python train.py --model="image classifier" --train_examples=88335 --crop_scale_min=1 --horizontal_flip=true --translate=0.06 --targets=["shape"] --num_classes=3 --depths=[2, 4, 2] --downsampling="avg" --init="xavier_uniform" --beta2=0.999 --max_steps=40000 --batch_size=256 --epochs=115.9
Rows from block 5, named by matrix and row number. Each number is 500 + 50 x the weight over its row's rms, rounded and kept within 0 to 999. All counts start at 0. Numbers have three digits each. After the name is the row's rms in percent of the matrix's.
# conv: 3x3 conv (model.blocks.5.conv.weight, 160x160x3x3), inputs 132-142, a 3x3 kernel for each
conv.19 104:576518472617588565523563545435416491457441478502500493464458466463441443515439422434524545438490579507551625465475496481466494517514546460511526470481512499490515515530499465497530569565572509457460517446419499497516496528492476450442476426433422381453416404448450466469459499471472461437483481496
conv.20 098:461486445420463488443506547519521554516515513519481475528554498456474469566521513522526515533507494541509514546522538533528535568562565464501587478484551460482535527581435549606490644572468406451456380496563492554603446510521524547555439510563500479471514499497618488469508547486415494537408414494
conv.21 094:537517515462504507446431461504544503509525460513548484643630567641602587570547521452532486479517518513518522537497489466466491550549518395427424327427416364454418427466496394434485354433503509510554445489494510512467501536503440477555383477579528535520490473489484451492405398489369434496444404449
conv.22 089:486544540518510509491516481425448516416497530405493516498469440556481439627550513435445510508514555401388421424430429422460444494448433536517518476442482447423459510561575521509510568522477493433462514454461464421383551557590487529479526551527468470482411397374476462509620533516568503498505455422
conv.23 102:514478533470498444515496391509503527542514540539497509434430413399403419444464465558556459551526535485520554475470457424448416467484527477470526505548579582568522492535540538572479600556509520556525505505473469482440431426402503468426432425438566498479580534536551497530540561546513533519523528483
conv.24 100:458453450481503533470457486552526500558541510567553520612622610582598599564586589505489502492490482542547526485480496463462499493478495467499511445475461455419417427419444471450466416418470526484485434458462461447487459463515471480504509492535475519544455498511425479519478448476442438470495466482
conv.25 104:520509518496445458525438493498448436429425464434491453530487535507486505486479493514485471530450487540429460512496509488508527442477484548513524456438483467458482536509571540539529570529534472464444473415403453436407436404388485456409453430382558463559516419513465461465559499459487439444494467460
conv.26 098:511524523523505559572559570483508527438443457463414420513486528502483498546499528498490479456455485531500517520541575484487536460467549549550531572574546586567562570576527642602520631618552434436478487502544499531578563550545589542525537528544540534496531501499537475501509483461496498519494502535
conv.27 103:480447484423444473483481481353431408354416387416454437496466476511493494500495519441419472464417458506462487392424464465517526524528493604614582566591555551564517506485498556528521487432442536468442467417413452462452410452359548545478480438416531511577565511554525421473490470475423434456435478466
conv.28 105:446469418513469403550496501565491446570487456572483495464523508429488517456532609448511542522581543532616548473505546502507491519517500513495458578573500606585566495456486530464562546562534454505542494527507515543553532506490495451460436456426468542514438517535468485544420471519471496528553523529
conv.29 100:486515461465551578474430570540495527510507516527534499491492452512497503476495505467436484550416435587498469528522521488419450463373362448488511485445528536473531510573569500492546528479456548516518583558544538504561431420457514543496476500475607556540486507556453445554562572517518579581456494576
conv.30 103:516501479500491445531557487492482500514495496511485475503436474489441486469457474392443454479457474511480484438437489484486530511517508635624618613602617578592618456465459476464456452434425527532550474479521426450485548531490549527477573515507573553546541544538503492516375362357404417407452455447
conv.31 099:478483513491509573483475569463393446372332410443409425500482504520504478529491495494465494485394436481476520557533515507484484529470469385390423433434504527492538514578539451503516438517513478447443495477485495473496384406512462464488469457440514432500422412467419392462488444453484519540521510565
conv.32 086:494396385483438382495482396546441414539464452529497536529536565417509555487559609458469473581497493626557574462497451426498476533584507484553500487511554522519555512481425489429440515446434479480442447448382468499479502481465484454445492451451495466565438429539415450580513459429494473455530465499
conv.33 097:487452458531456453518445437527539529528543536525510517487447471480462507454484548431461477510486505506496529504579553485545551472518552425512543493611587535626586500493539590525516639606523421396464423447476497484484512464433475473502396446516408483537399488562438492581477416437521506451580534470
conv.34 109:460494527499502482523513441483550565526554521497521492528495463519465413512466401521515441450496465396411384520506471482448471458393452536587617412459493290385473576616457511554423514526424487454469535460515509437452486488582482517576514477477427453389439473414432409427493507499519552501439459419
conv.35 089:471448443457436427451355394567516505554471462538491479521509518531514522512483508465473502479508516502466469454443460438431440454457470394398482432491543440503527496450436551496500451421479505489482511510491478451458534515500509513449490434433446465531414453528359467523510483481547527504522541508
conv.36 094:524486455520484456534493433527443581542497572561576539419414421449456433485484416556528497552478503581532523483494480489417435564516499453468466508509496558557544515565483450540402515527489508553565501536514471488472552453381475438413476390390502470522495483566478485532501535547492534524461496464
conv.37 098:563564518616577551633586563417485531427466499512474464499445491457405458509467488458488500410445508488521537498556621495552627479524557526487462603584529598618620517530436561568545585572565431467530528558598515545602587574524577531506517525512485474480487518494465531534488484483515529522507501495
conv.38 103:496457426536564512505583543506495516510526523522552537477455407503464405520462424473421494476385513534492575491414400495437418524452420506500524469509554479522560542560497481559550478500530493455511554481541540476485505522518416471452499493497506464513483441507515460474471465491571564561583578591
conv.39 098:585557537564557552590564559488540549482497496520481504503500504502511502508507518497463491475447520497529557512528568501524569504543612529508491560540510593578568562509421610532502608541529402479571491558616532561619574559523598573568512542593480484535483494499508489495475497507488543546512531556
conv.40 100:487511506532440500606492543494423513524459482535470452472525546541530503561551476535482507459414460493457457413460532466527524482543521490493467422428488374458545568594600504546539493551529501472432433428439489443504536510569540486605502408547404393430482416470532439498543536494461511486474478468
conv.41 105:585538549507477482463450446460446438489501481513493462540537552534531536538541559511545549501457492485453471443450447470495498456455459497554580528612620520565536583589589476470452520533471528528534536503503452433442482489505519524561538539544463495558418442466501496468513525513509481475448428402
conv.42 095:464489528527624590459597580450491548457534562437478468544500466555500455546481450455469534451484531582484570530502485484496445466481441482466518467475535454468577532537448487540522471449519505447531541452455545520535425547582495489565476502541544521504563535537448458473513452420528501466524506534
conv.43 104:481490508450470535504484472436542530472539493438493490533487441524493471554543518602425450527464465440364410486498510528510479469455454477501480481498445426468447557549598541481463472465461528490457515460467516473419556551481471481497473476515429504547419461501469512500529515493459441455494474423
conv.44 102:454493507501522534478503518488495513483451479481427454565512491527531511533573583513536498425513467532589553470438472479458461463461488547432471524461529570554582518503497537550545513518497405424446465477464445474471475495487524558541511480492570529509536508466506466455429421469491463457532515489
conv.45 101:421485536447478541430416496497526528510502496490465467511533546477532540493544584432441486425455498467464485502540520491538531437421434512474492539482486528533483506577556482521504495520451510519535497524551484528561526504493503498465483540509556527508499463514509489551473499509476471532517495532
conv.46 098:493493525494498549526531558433474513409435466392365438493498512493475484532500525492502466451473470486480485555547562511500531476478526573561544546548540566567579553591539618613549621637582470432448458450449494515538535501505555515537522506561509503507506480484479441460494466452487493504475503517
conv.47 095:523527527530515557554521569461514528422469462442411422522497521504497517537510542443511525459482485513491491507520575485471523470473542587591574581586555542557535566563515625587485613567574454431463474469493479510558584567549574531529495512553507518517514487494519473493534490467502488509470478527
conv.48 103:529501503438470449475533493343449466361466457421458395533553560514518539529488515448379443477466476502473455449460460514545540554552525502579555483541536507488454487469514535519522529504514472499452419432428456465416430415342499500440525497437477502588516481492508426419474493488434443428443473422
conv.49 110:510495402451433410432384404512474474492465464524514502574587565572573564592589578420462494442439451504451428408385456436413480525503529555573561539568594547566599510536556563568565533532545527494464539526527568540545501545526430477471382413459431457519429456504431444474543538513513509494495500504
conv.50 103:602592542541554549582559529502545529468490509526484503493502535484500539489489516525469520491470523490531546534540568538543592564567612511501459543529493575559532566513476587551536584556522438504572500552606531551609595571532614616582522553559504512542488525519494537506490511534478525547496513535
conv.51 100:493439437509484463561560507599536568545548589537536548484462543421438518475464494411453488417459509475511611457424451469427418448403404544511529541500518489463470546518427520564479527567540493496500449412449526465486585598517541534490513516540438469528467461553510509584520481498556519536620597610
conv.52 094:464544491513565428484467423535587567497484463477467562431469404426433461413440490498490477525490434506499413488482507428481520517521514472599592580618565522493491501497545393436532528574535471466434530559548478512491569424398539437490468474505567545529527520584535480497496522483544603582556517425
conv.53 099:517569570467549500430446430462457473479465437506478440483514567527517494556565556422319430463447434584574516413467504452517434437470409565456460485512493539484451480452537523431486522409470510544494536550527596612564473489482465474419457473358484478482498491489479498503495621610478635604506605587
conv.54 090:526539564451553519464499451497529528507499497549487485523490431514460473564553584531491397514572508549586536514540557514513500553524506519511585549548557571555599508533519573506469464454431511543527478529541563573547496499490496499451434476465540549487574577562526480493432498502450561545550565510
conv.55 104:453530518486488478497504502442502544472529536463486444516481414486443401561480425415461450427439415502459454474510525468484507439419471468566556380475496303386451488540492485569497566568542571532487528464467520534482472498556373470516344456452466412302450439374468439477517522517506504507457525469
conv.56 106:456488456482526488519541493526523539515527553502518536515460405483425333479445377490465501493463510513495530545472445571493453558508475535563574505504529494484504477529512494554533485524526567572588571518554565500472517518523487509537507480529464370469519392470508465442532531547571540562545534538
conv.57 106:488526517511505531525485499483462596496496632533528558461471492445436452443436443519519518469422433484481533515548557565563554582581561430420385489519475531598549443435511417392501465427504475491478437469444522531482487474490472524527464485490464490525468495564454509555492459431512477444514436418
conv.58 097:441483465454504471518520510531533588562566529599606500413434463417426400486452428373438502515533545540513438534540529532555551566544561515504502570590587595623579578538489484476454505467518480540563507552585544517522523512484506449491465422482457496567525524570500529577455530534513580570539532515
conv.59 103:501547569427479484410485453449550533540559504543507458579584461495513465547557483560481430467477460484421426485480502470472497504468472542562548484515568299386486559612621489545533505571497586503481538463480492419394515468455387451512441519534532468413452439449518465469576564531542539524434406361
conv.60 106:462521553469463528510500497496539560525556498544459454510491422442421409487469444472535495436508420446467399482496493503542498541502483493551567459467549308405497520552487518570502573635513523457441555444469512416431480456493414486563480505534482483388447466404521475437572538477565534546504504413
conv.61 098:623560471588472405497434430511504483510472433454455527450459489490488484437467499431524557486560540423517521460488474469490451496511500562531466605597562581625632464473490528492472455450436499539587518544554537541502474463455481513454563573529459495536428452474408432461487533579554547522536461392
conv.62 102:576466418446429406445456474465445520451514544504567560539560566498538507491559508521558542510527483470417437484466385420443455498479505507569571462545549437496468614617579523492474554505416537489484526512496468464482441451446437471501597544523404463543401455487492508460558542510557499438373355298
conv.63 095:436598585489485504471430415537512475543498447544550542560526486444454477456448551490447455543519493534551462440461497466416431545491466521541578498534563476453547492512586488462542550511516540518536533521532517415423472489452437519469500526493541569516505552558507477534498554556517529551505389357
conv.64 099:464527545506505508586567555415461512426452474434427428499486479493471463577521536347396455392480476518561467478500516422453470366429447505555588480486530474475538398410373480530455543558466383358373427389405437459513562532521570485492519501533393428487440483554490496578508498472496507492494482499
conv.65 104:563502499527462516507488484461365358469418436524537506470455490467463471513476503542463453455412463462372481494507548475501540510503573422452427469478450467504451559516535452457461514479472472494505419448494478510484393394370425446386468402405470395500450421482427404452512498528476506553467525526
conv.66 108:576515555555484519539495517343443408391465459475510488494495517493487502496488499514429477476445487497427498525511458476488484470473518478507433462475432444454428540488473531454468586498535455465445433476439474501472459438401407412365393390384427403480413421479400404459501510508469494510469495493
conv.67 101:411405485509503463594633550540482528453490523439533545494422442465401428473433443466481545460471494477495591484447434489475449501486455470514554495537559479505531537580459489588541524585581457464508534436503537499492620619575556543523563525513468478541510513567543596586486493520552552545577561546
conv.68 098:504523495418481529449412405510519543500574554537562540474470422479475470448452467491457526488431475414457524497548566454485510460471486491504495503499515531486424555553544407401476540484489541543529527553572467453491473388400538498478509467506517530518441477526464460499498537554485548597456488525
conv.69 106:540527487514469465559523494505477486519495499538538556428480576514523569469473530447475511541555551556572542494491513512516510547539516512502465507471412447436431528515450546554537551551510511557603464534619477488506556524509506520539515495536581526480550511467559512464467484435504541523461493497
conv.70 094:481505527520460496472489517479471545531531551500501525513493458492497485506525435478460447506472503524522508492490503548515512571530516494523561441500597382511561504562569540562513560533460454423475482459453519544562472537582520588598532544525386391450505473515573524532514506489524494460457444444
conv.71 108:552522474466428420495412373484454469495461474511477473530536547573562550593575534450460444475481486512423426432390481446423499488461491562582546599596589587567569578534592509531538485482524523518516542524500568553534532557523490503493407437437460475488450472483452455464552564553523512524547546563
conv.72 093:527530555558553559528592598456476462451494498512524502480501555450451512453434496498426498428486557467502550499497497521516522521514534470469539470505523498506506576548515620562500666564561479530598584579597567582604502534515524504510478508552571545541543502461517478457465498478532541481537528486
conv.73 102:523515484568549515571539538477471493489456489446403412580508526569523538601563584444504468489537510572587583481450486418378403482479491480526540401438519466510546518533541570585559492513512401395447442434424542517479495486500555539543527515521560477531556469528520464515422420428388433459459479460
conv.74 094:493504473464451463525449416580530536513486499527530512519496472496535579408460548484447476595572551594543496502510533537525540527488489412475438569610587594591604488467397510583509496560547546551549474415390509491434461449502491497512522521501501486435504500459480537503482483502468482506502486522
conv.75 096:499481507490505537523546529504555551519541535516500488480431431513431398522491463445503517467555554524561560524524539494483511518522556544567604533587609548560595508483517537511531501466462504508510479481515569571594488490510467484495467481503464491522525472467481463463588577572438514523478565572
conv.76 089:481469455459445453502467469371402446430426431529481455494473444509512489517536546427443450440450463490461448376377428370380445404429512577564528600570570598590602478476457469457455469472506532503458560546509514527523494506492530530497452482505516468474533501524550534524592579561531566566470553570
conv.77 091:441389429512399381569436415474488519476484524501485499445429495479465499474458497350415456357408447462511485499455467464434421427404405501459477513471500538469479468477385497517414484531450515479487488435431491445400574531446576499478515467431415427478395446522395490593556520474551534509552550510
conv.78 106:431438398478438389445393373543513504510498519507483512466499519458520543471515569454516543482493513541516486507502533431453510398409484407440419484506485520516490620556526558479447529490488542545531521531541533501536544521468533492445487472423485478552444499561437501583496509525531493529565517530
conv.79 104:468579531458505465402527462545565531554450502578534504576514434455477486530514522504438363489517461512479435414435460438447451509468488560592593513521578384440556443527557427550564598598509516484474561535541439431466407428422367470465513505496537515448429493494514471519524566505545572560437425382
conv.80 091:539569538514526522481457419487451533511478561563530556442436444426422408424444437563518502534526510528557479509470456421415458511517539466488524484561569481548505543548485476495447526525471504514523507519481466484466501435347520514504478473511554504566527491565505520539526529534488514519512449414
conv.81 094:531532538461522587443439425484435499484482500566560502424407389426441430506497499547478464547429482518442511518546534445465436467446410447481518511545598496515477579557511476474444552481497538527536542537555472475487438441436512511498458418437553530553512491553462452510537552555515571624475525549
conv.82 107:447489446505460430503491463555497517552505508532490491499564567431506539426533624444494533511592590513564560507510467526547454530578531493491507549522512536548568515449471572496501517534527506551528450482481505542550507424439400353370406459445487522556473527597517490559445502493491472475603517486
conv.83 085:484473443454475482462409416448534473496526442476498473498546516515530549485488547549514546512588537580562527546494468494484462519534474469497525487476517505454494525507503512516450555460465522497538553559554539542573541480474546566456507472421553559539573520499552536516520489418504499449502514482
conv.84 106:420487411449514518447509561519499542521465505533470444551544560500536547497571609499510482448430480500521542494549530436531557410471546611485518542459497485462481489533527457532502377398447507464431451475496463545528522418548492416484477451439590487499541498543477493537502474428399449479350426496
conv.85 102:571535495528480465566523501501481459507513503532551553406445522515518550470474518403503537538539520553524539497483482504487472577532495527498494568547530507517541497543490521559501511491487489542629476520619474496521596616552538530540595573568598577543551535537563500499429449462481475488452463447
conv.86 100:428526513434529511482479465522475488514456441547465413517555593453519561429495583581518436556505470587577562569585578518544494482502485559503491529489460513483483473502502477492471459425453505513498476540536558573575604518472474411381440415404564527521572532534509504548476521521477509512511482520
conv.87 095:601550483549454428431377420559513457525453479484510560490460443462447457472498526477518559590590497505410377528513478470479465456418472505537551519568556529547545499472458451406393433462473562566584604560537582508477473446471496521479524504509533567533522491470524506500580625598640564471566408362
conv.88 104:436466478515530574515562647468491511474460507469443481529483468535547489532555512526518504455427472540516582511493498506456451475418398364417432440491512521466548531557513479531557504534576477468424513500494510521531488508572587545530600509479559537528501518540465490527488461440484505500486531555
conv.89 106:480458386449415400479440421532529524521515508530528524562576538578577562562552550421441458455441432484453441476469485455455485501493508511517505483488482477478490443444456533522521445464490553525512509490482499495508484475477437462467385413445435472514416440479427433449544546547500532534465505530
conv.90 107:438428395412410450445428472549533504526484487486470478523552564505544544514559564489513551509556576499565537452432457415411490412441525532458447518462474523491506527430498545487488514514556565560542498499497492530561505488491479493487453487491509515535485515545473506529558556560578550558600562563
conv.91 103:440556547488502503466467479506530535559498499587477520500526474441444458460466488510530510487518490449474420391439466471486484580513507506552595513520582318430523506510529445517510572607529481445440491478505446371417581517451484501565516557581501456468455482472534515490502536487532549536476416371
conv.92 106:509538529493537517505531507370365416431440457432467446474472467457441436518482473436410430467434434408359388390429466435425404478442432476549543430499467443517489548523512549520513531638585533528512447454498485495462528561500453472468405473499478432417481423397487460413473512529415495531430491508
conv.93 101:444475537394416476544532479464497533567550539552549519499496481444447437505409389507479504512484543495504578532503503564500495564515476490576595457523570520562560527554563585596517560607497471538606450485541573563630490528516536582546513478539403480526521461526573456460483483531485455480506512459
conv.94 104:437468459428502461498525510550514445521480431482437471494496525457478540458508571529575559525553538505542532542538520500535506429509485615564529576539579511531550475546561502522559485517564528574562537575582460531587481419422402403445455473488535579556513511546527502563522516540496486501452466497
conv.95 094:469517506435448549439499511547488518520471481495496509515533483464526486515527444542534511534514486531534508469491467538492478576507495557573621495572593477527523522598516549606495556522454468484567465462506545533528517560479525610566508522531503501513538510519603522473535532548524501535471424429
conv.96 108:445537584505514482555534422458516527510533497506508504480494469443506515508543553530472507394474526535467472463485489456436422494503517444564591525597598479489479603561556574554564512562585549526475479503505531550547482469481437451390476446462576531519517494451429441440530550570476531554530572494
conv.97 104:518508496500494471525535477421399440418449459502508473449454460475471476550509541554484490476435508480425520508547543474509482464459500502537526556574525556538483563531533537478449540470484513525527491512512394460437473471424464491451496437415479470550483447506481437503517509530483513540441509497
conv.98 094:456468491411440434521556477485480393496516386500499362460462486441445480476500528436470487487489540506449578419383375469440387516433415555505533506521505487488408508556547547524565514484492464416473468410421512510442422501415452473418503443424539513580494438524486423508497449488469388413469440370
conv.99 104:535522546513487499545503426387424394427464448498502500487500522487498506531507523531407437450423499463442544462498505428461466474486522471499491506508488462502515573501507550462490565493489494524505420453468467488454497482453437474409432417412442410519432402512423417497496538542434500543482527490
conv.100 104:503507498530516528550519487485470481514456438499480448554517511511490502519514527494432501518503518428464433471459489431435454402423436459504444521548558552555551564602571511536522506551566478464414475467479469431449526587581505526520451469462503514456472510493534516508491543473478507527534526520
conv.101 106:438429414407391411418383432554500483523459444535532531595585563598586556573561566406461499515476472539479457456417444446410446547525513453496512455493511512532556454425523481484533483477545521502536503474493512500498536518470435464440420447448419424519436425482464442468551574574508529542446453459
conv.102 093:518501511448497470431492400482557533497556511518505525501449419495450402457497538466469452560564561579568556513528547511521508543533516509574578595547536549473473564533616571540492498446459489433504528521555549549549482480452430427405439438453517528506531526493519447432453466459506529552556543514
conv.103 095:452570598439477506445444416506532525503516436520499526493472455497426391527503463521512400541523470561546502486481515509495471493506536525507542530533482548535456503458518490443497430463491541520528529514514542529452468392375532512498519469463532565456508560506499496490525564556484514526520498449
conv.104 110:556514518550479514563452469490403355399380400422474527489471501511495510517472502465450439540510434534480498493471503499507538536565553517452476445374382457435387493546601528515497536541555451454471454453439526491509361365408456395434375374395537499522482419444472427415554554516520505516510478529
conv.105 100:450418446479511505447565553520519567528560533543551517434418506482457464567457432418448476506508556469448471533486491492489491543554544575560607551557603495507533540457464577516517533474561458548583508455504546494496493521522486481460440439468472492532498481504488502500504535523538568522451523501
conv.106 101:506488465588492484607537512462470494418425404415464432488532557462489527465483574427443416488517458592608522529502480450397404390430422479461475491461461508520549465389467587481477536473490403435471449435473551530543540503502599511458505496490445514548451491534437476554383449458480438474525478527
conv.107 104:508444474541468465533438411549555561525538545544551530482488499451467474438463465510510514571525572543528562494486505453464499513535559429423479495498503576563564534535520457451462551546537527514543482491498506488476536490390490469430414452500463480576441497607445515610455477564458483563452416493
conv.108 105:589541515587523487561570536547532547548508529520457456538506506580509499618537523507474414504482476527474462487458507507471481525479470514516444523525491535569494543534546496480435452438460480507528513557527570586557489561565471514554464479496467446374432417373448416407546590615523541559557586572
conv.109 099:571497414523497480493483459506524550515546565520519537460458481474493476553566549434513553507519566497486538501484475515505500583585572564498466532508502509504478513543574490502507551515476483441421532513520553538530537556575472486506456507523499485477513487501519444433562510502506467498517492535
conv.110 093:498494511516517468552517462545535527535531537497527530460503421501527483490548537515492479523528515513555558627606636605596609518515535475515547403477501372438421400451445427447437475492454565530500567574563578580584532528521491506485502492482415515548439476539455460468476498522487514495561551559
conv.111 076:482499495518484531525551622502556542498534496477491566483471558547514565532490502406400461361450499378468448439430483481435454470446488505419478448363466470391451456463452448515467419453492483466451450464487487474429544463475500454521479452519482448445428458489419460483493516466478498497471448416
conv.112 093:451450421423462421470508444442467424459479395516554501480475501488488520462464515432422484478473499527501533404411439400396436506478488496518520496488477494471491462427463515525552500486550538505500491492501512507494479468446502491441458451428464484527474458496415408471550555565479522555428461500
conv.113 103:465521527500530431449520515479492489491464521555532501575596494488528517530528508462465405517501499437445404516529509483426420464426438568646550548597469394450455484545561437546570507541480508472444566550496492435456472538453398448410396496466602496480519512513512450475537478481564519470470409381
conv.114 102:467474516477512489526563498493479489490459470510464458544482514500480518467472535551513521507502556487483528476493486451492475414451461539502469489465416473457434516534577521503535483496579472506569465489544481511500530531431489447389483437403544584609512514529520490514443444487391402439414468402
conv.115 096:632564456663627411541514422489514527480486516456434482490486465497445441443441481426458539427484553566510506501514523424474468436446403514498481535578572509588641545499469512528521484510518453468547516526553555540556434478531471462472496520502545494510536506506417448488469485531547558543537508513
conv.116 093:487581513486560596490476473494501518487470488522512508492496487469446451556521567528422422496532474540593567475478448481458407524511504569573592465503533486492532550520536502527482481514530510472482494547534580529528478405418476473408428496449538563529497575531534537510516609537464540554484414440
conv.117 099:418439401419411445438400457586530530543487491539515518616640593638656633615618607440447457485477463513496489478462497473449491495478518493490517490523538524510527430380450490485508501484523507499492544550554566579592496515495435460493421454502455461488428456479411462471514522546526531522551521512
conv.118 109:492510504488500504502512502372361382424434444454502454485474435486453414533482429443460468474471473476439457419477512449489523528470482436511572376450496401423476549553555557588602572639652533513498464442456478441462413481510432468492461468488480418383485433379495478439511543565458505545442504543
conv.119 099:503497443428474406504529479385395453394407422439474449500508506478489482499526524436433467456440460518418487396373389413430454523574574593604586497503548522546547472488532532533530542544540620593519471493488443451434459461475467426418493431396418441565474424534478393500550546534394437438371414397
conv.120 101:512468508522433496549491456442480449490529521545540516431459482454448474493445479543425432419421485457411506456518562402471529481492598431466464489482486478521496549509494460471422535468471511528498440490499490527512498369396457447408467417424460451485471463517462438483477508530470524575495557564
conv.121 101:499472508471423475453442469521473412503408423581536564513522504481480485525546569530576565566570491581518452523540562495458478541486481491485423518499481540533511514500506516438449498486479508528533514515533528499516435396426498520462504516491573561529495454495543486498495547527523502526536499523
conv.122 103:490530534511481418508409428517480437473432537485548630578517521495454461511471507531561541513509457505456440508471507486475509581515514433445406463472464528545546539535514432393426428419515554567552530506499522536546492473440522527495577526507510576529460471486416477514562544494540454416503415424
conv.123 098:457512528532514489590503487514495502508504517540506516443478593405445558419432521461474495435509492457592562415413485422405484436440503456484437511486391533500469498412314535436350546520427418490552400530529503551552580479464516417382515452380442498555479569570487595580462446453511490500633581581
conv.124 093:456440496462400429552507480398436451349400418346369403440434452436442465413444481431443431405396425417389426454449440446444421414422411485491475556563552589579573501490390493490452464477501591566550490492498511485423548540478537543474556565483437492525439503551449509565624609588599606606525546545
conv.125 103:476498451498481435523522456485498405467495437448454425440449466456449472501475494430397418526524449538510505502458449487461463436452480471512509443463470535526478499513504510525595537569614475440452471474484518553543510472442474395431456424471470504463457503498488500523446494511399433469438473480
conv.126 097:564599529511544466429490448497452502510410415511391398498508493485503490505525517445475496500494459520498502437461485364470507458509520493502566521549608478565573625572489501460459488473497492506536525545521439481464528530497493552564500557562531472541473426485497401479536589568540559519402409353
conv.127 095:427559576513560558523450488508491513480449448545503472457504461512499444581545482362475494425511507439547476367442491430456486423501503553542470502514491462479505413439469409455502515515379445438408436451438435473455551453497536529535393491572417505506424564572525546489599540475522559488509500358
conv.128 104:492532452488602559413499528575517544521493522490538538519488448542498431550473445482412486485443495566531545522493500438425439500441420422471514451481550437444523560598557503508548539434486511464486545508538502488536383465512449427480480457476584543521471462483426392428517517489496551560457512559
conv.129 097:490505502595584490625635496483469478490485496511492469426440494380397478382386494408476481381501563494564600424388410417412409425441439509527543563556584530538541542470359526555524511500497473504487489489533537520534578541507526476486534516517537542591545535531458448469531527524560569542562549531
conv.130 103:462568494497582554462473568532491480509568502496620598534478441554500440549479389478430442492435428551538483439470500460418448511438425391446503390419505407387495521605597474513554526474520542437464518474487504433482471489528533478472456499491554511422453496442402470445585524513510547557461472555
conv.131 102:509533483508490424542500477511493555528527631518527619538485489542488501580489500393458423456456431510491419453447471467463481475464507487520512483492504550533520465511492444524522445426486459499482478538521511517519588511529590486531600496478530473488481456433446440491487495475485529552491516563
conv.132 096:531471576513498516539512452464445453352443422414478470502472487508481486550512515572460509470387441506446432538547517459476453478470464501527441509484417510480459544569581511485461496478545539496495508492515465512514425423366446466468431436385559532537530503466472463447561525536477444498497483497
conv.133 098:398405470504513478598625498494472535491501536506554554503480528475444474486444425475460519480456525513532583483445421502491444514508475473502530488507541456485541551585432507594533532603576459469533463403506529489497589591527511491475545499539477504588525517574574539574504521527558570533575594537
conv.134 100:493552480475601578440452589565522548503498527489540526479451425503499435517474453510427488519439515556533506554513498481450461499429409397467517427497546473464529561580552506517541517405448501452498539506501512482525388457519477429484458440490602535513499524526432445463506503457496582542446497556
conv.135 094:522459483515374422434423453479445405469409485499457557525548543520542560515549598467534492535560495518521517469461399469467464505552591501501402527561554539558617491462503542485459500445450475513549478479498510467508452486406435492407501505442503578558475497528552487519484567564527493464516394410
conv.136 103:581535504503474482532526485393376403390446424466521454470473486483476480534515536536471466482387477484416537498536536452494474435434467467521523536584569531528520587535513524448473552454476501525500506504493420442430462468432446464443466451436490452546465432507413402491500506511492513539465492482
conv.137 090:521522521555474503569503481468474448500466424533496418451525536429493526454490577423423473489511494542573509507472455445407433446417439479514470511536517508551536465463504549528453527495438437531553455581576527549516559493503502460401549582514432530528438514474392431376457518538471509486557520432
conv.138 089:456388407487445365490434429448462469463468482532522519495513499468487507430477520340410488475505491549522514453422412455410400467432452549525510534515513547542570439420379489470432501493449540498453475467463489465444481461402538482462560476471404482535417483579391437566546508499519515510470475465
conv.139 105:476517498440418399603469426574528538596528533570483489486513584430519620452527613415428517351432502537587539473520575447454491404384422433467452527535469525532465493482414487481404544510413460496542419466530507496545636528436590561478536560461511461511459490511448503545411431436426453471542538549
conv.140 092:472447547482456503513465504450446439425410424379374408473468505458447494431424494447426460398433459465458460485488484487487479465465476476471496547543546565552548501439429490457471500470513548550567483486476474465432534531526524521474561523487520506543488513558476507559611603618593582577525548547
conv.141 097:420538527456457452531416464501468448556447464588466514491469469468435469554547501495557544503580543498476463459492511490512499462530519440489487420471525420523575407549570412572538464575537526425444463473468470481497511494572483519626474447522482465515512490547570561581524501496508514443534499402
conv.142 104:410501428464544490339429448546462434562454434602515469553554552533550553541573613424495519513501462553559512521531503448406430474456465527515513523535585576520566555553513424436442453454449530539538541551551453503527434453527456446493423442482579502518525457474535503539485504476493523516456481484
conv.143 103:471519545475501554518479473536551545459462521465416482506485536517474506460445496524390451444413525442332453517536543514524510410425482413510494426418349429486387484495559503504518537484518475460487541494498541522535589491497518474463542526529508505573479447556459447553533520533506492553558492489
conv.144 085:511567546470507515463457485519481472514511464517471519530489417484480486571577541461527496470548479507572455455438467472472497482536540562586566519534544448505529428507459420497443494501404478420398428473433439473516512456455515582575441504541423468440418479509547521439566560500520599487420464391
conv.145 101:510568537540529529545500538455473506438411466510474465473477465481435448531511519355496526431517508486537451491495534458480478490513482566555566556524548454460568390471421427546445607553432411372384381362433400425502557495505508495481440514547446540543486576574568522539521474465480483481447381396
conv.146 099:482512474555576527457537571541547581521524554533517520511468483499458450522473486377376472457513554536544482470447443490496470528535544570556539493519522480482527484504504520513522480464464454466483477472474548553552488413440475457402503541498478472574481500536473478525522527522487521562420468498
conv.147 106:479511515487485515512509489499442371456380337411364309484497494468518519485574602517510496533541490555589567539460480535490445540538498592492471622512487609569531438475533542501546536527503434479530492478523506514547531499464489490448468458407588554469571544509586561508451552557468486533490466511
conv.148 106:579554506548487428605540456487471482518509500516466460555541543568544524603573522523542503466516467455455411504473498439399460457417457516553520589622586591616561561553530535514503512507540545531505551532510539549523526521500531514525480485487475504505406445480426419468572608583563561539557570551
conv.149 104:558529514533472523525474485465374377433411434538523480450448470472457452510482487515466481479440450457420492502526559503510550522513580445459400455472455474528489564524533480475455491450458494524523414454507443518514344402349396442446409383457507440505456434447431422465541519557502507569472509510
conv.150 101:546458443478470474499459431459438452456486485526534524465475422455456456466462464475466467422404397367343455467480514516537583525538570404511532388457469438453453545475519466438531446474580558526489458437433471453435402426446477436435446448464517459494399426502458450544601547512524541533448510510
conv.151 097:449547499485513511466464485497501512551493475578434495521473439470428438533508503502528541495543486491527466457454493527493495559515511570615608439492523373492564352544553430527543525553485540433447531485481436456551512433462412525566412504528455445454477496501570561502566551521562544488474467424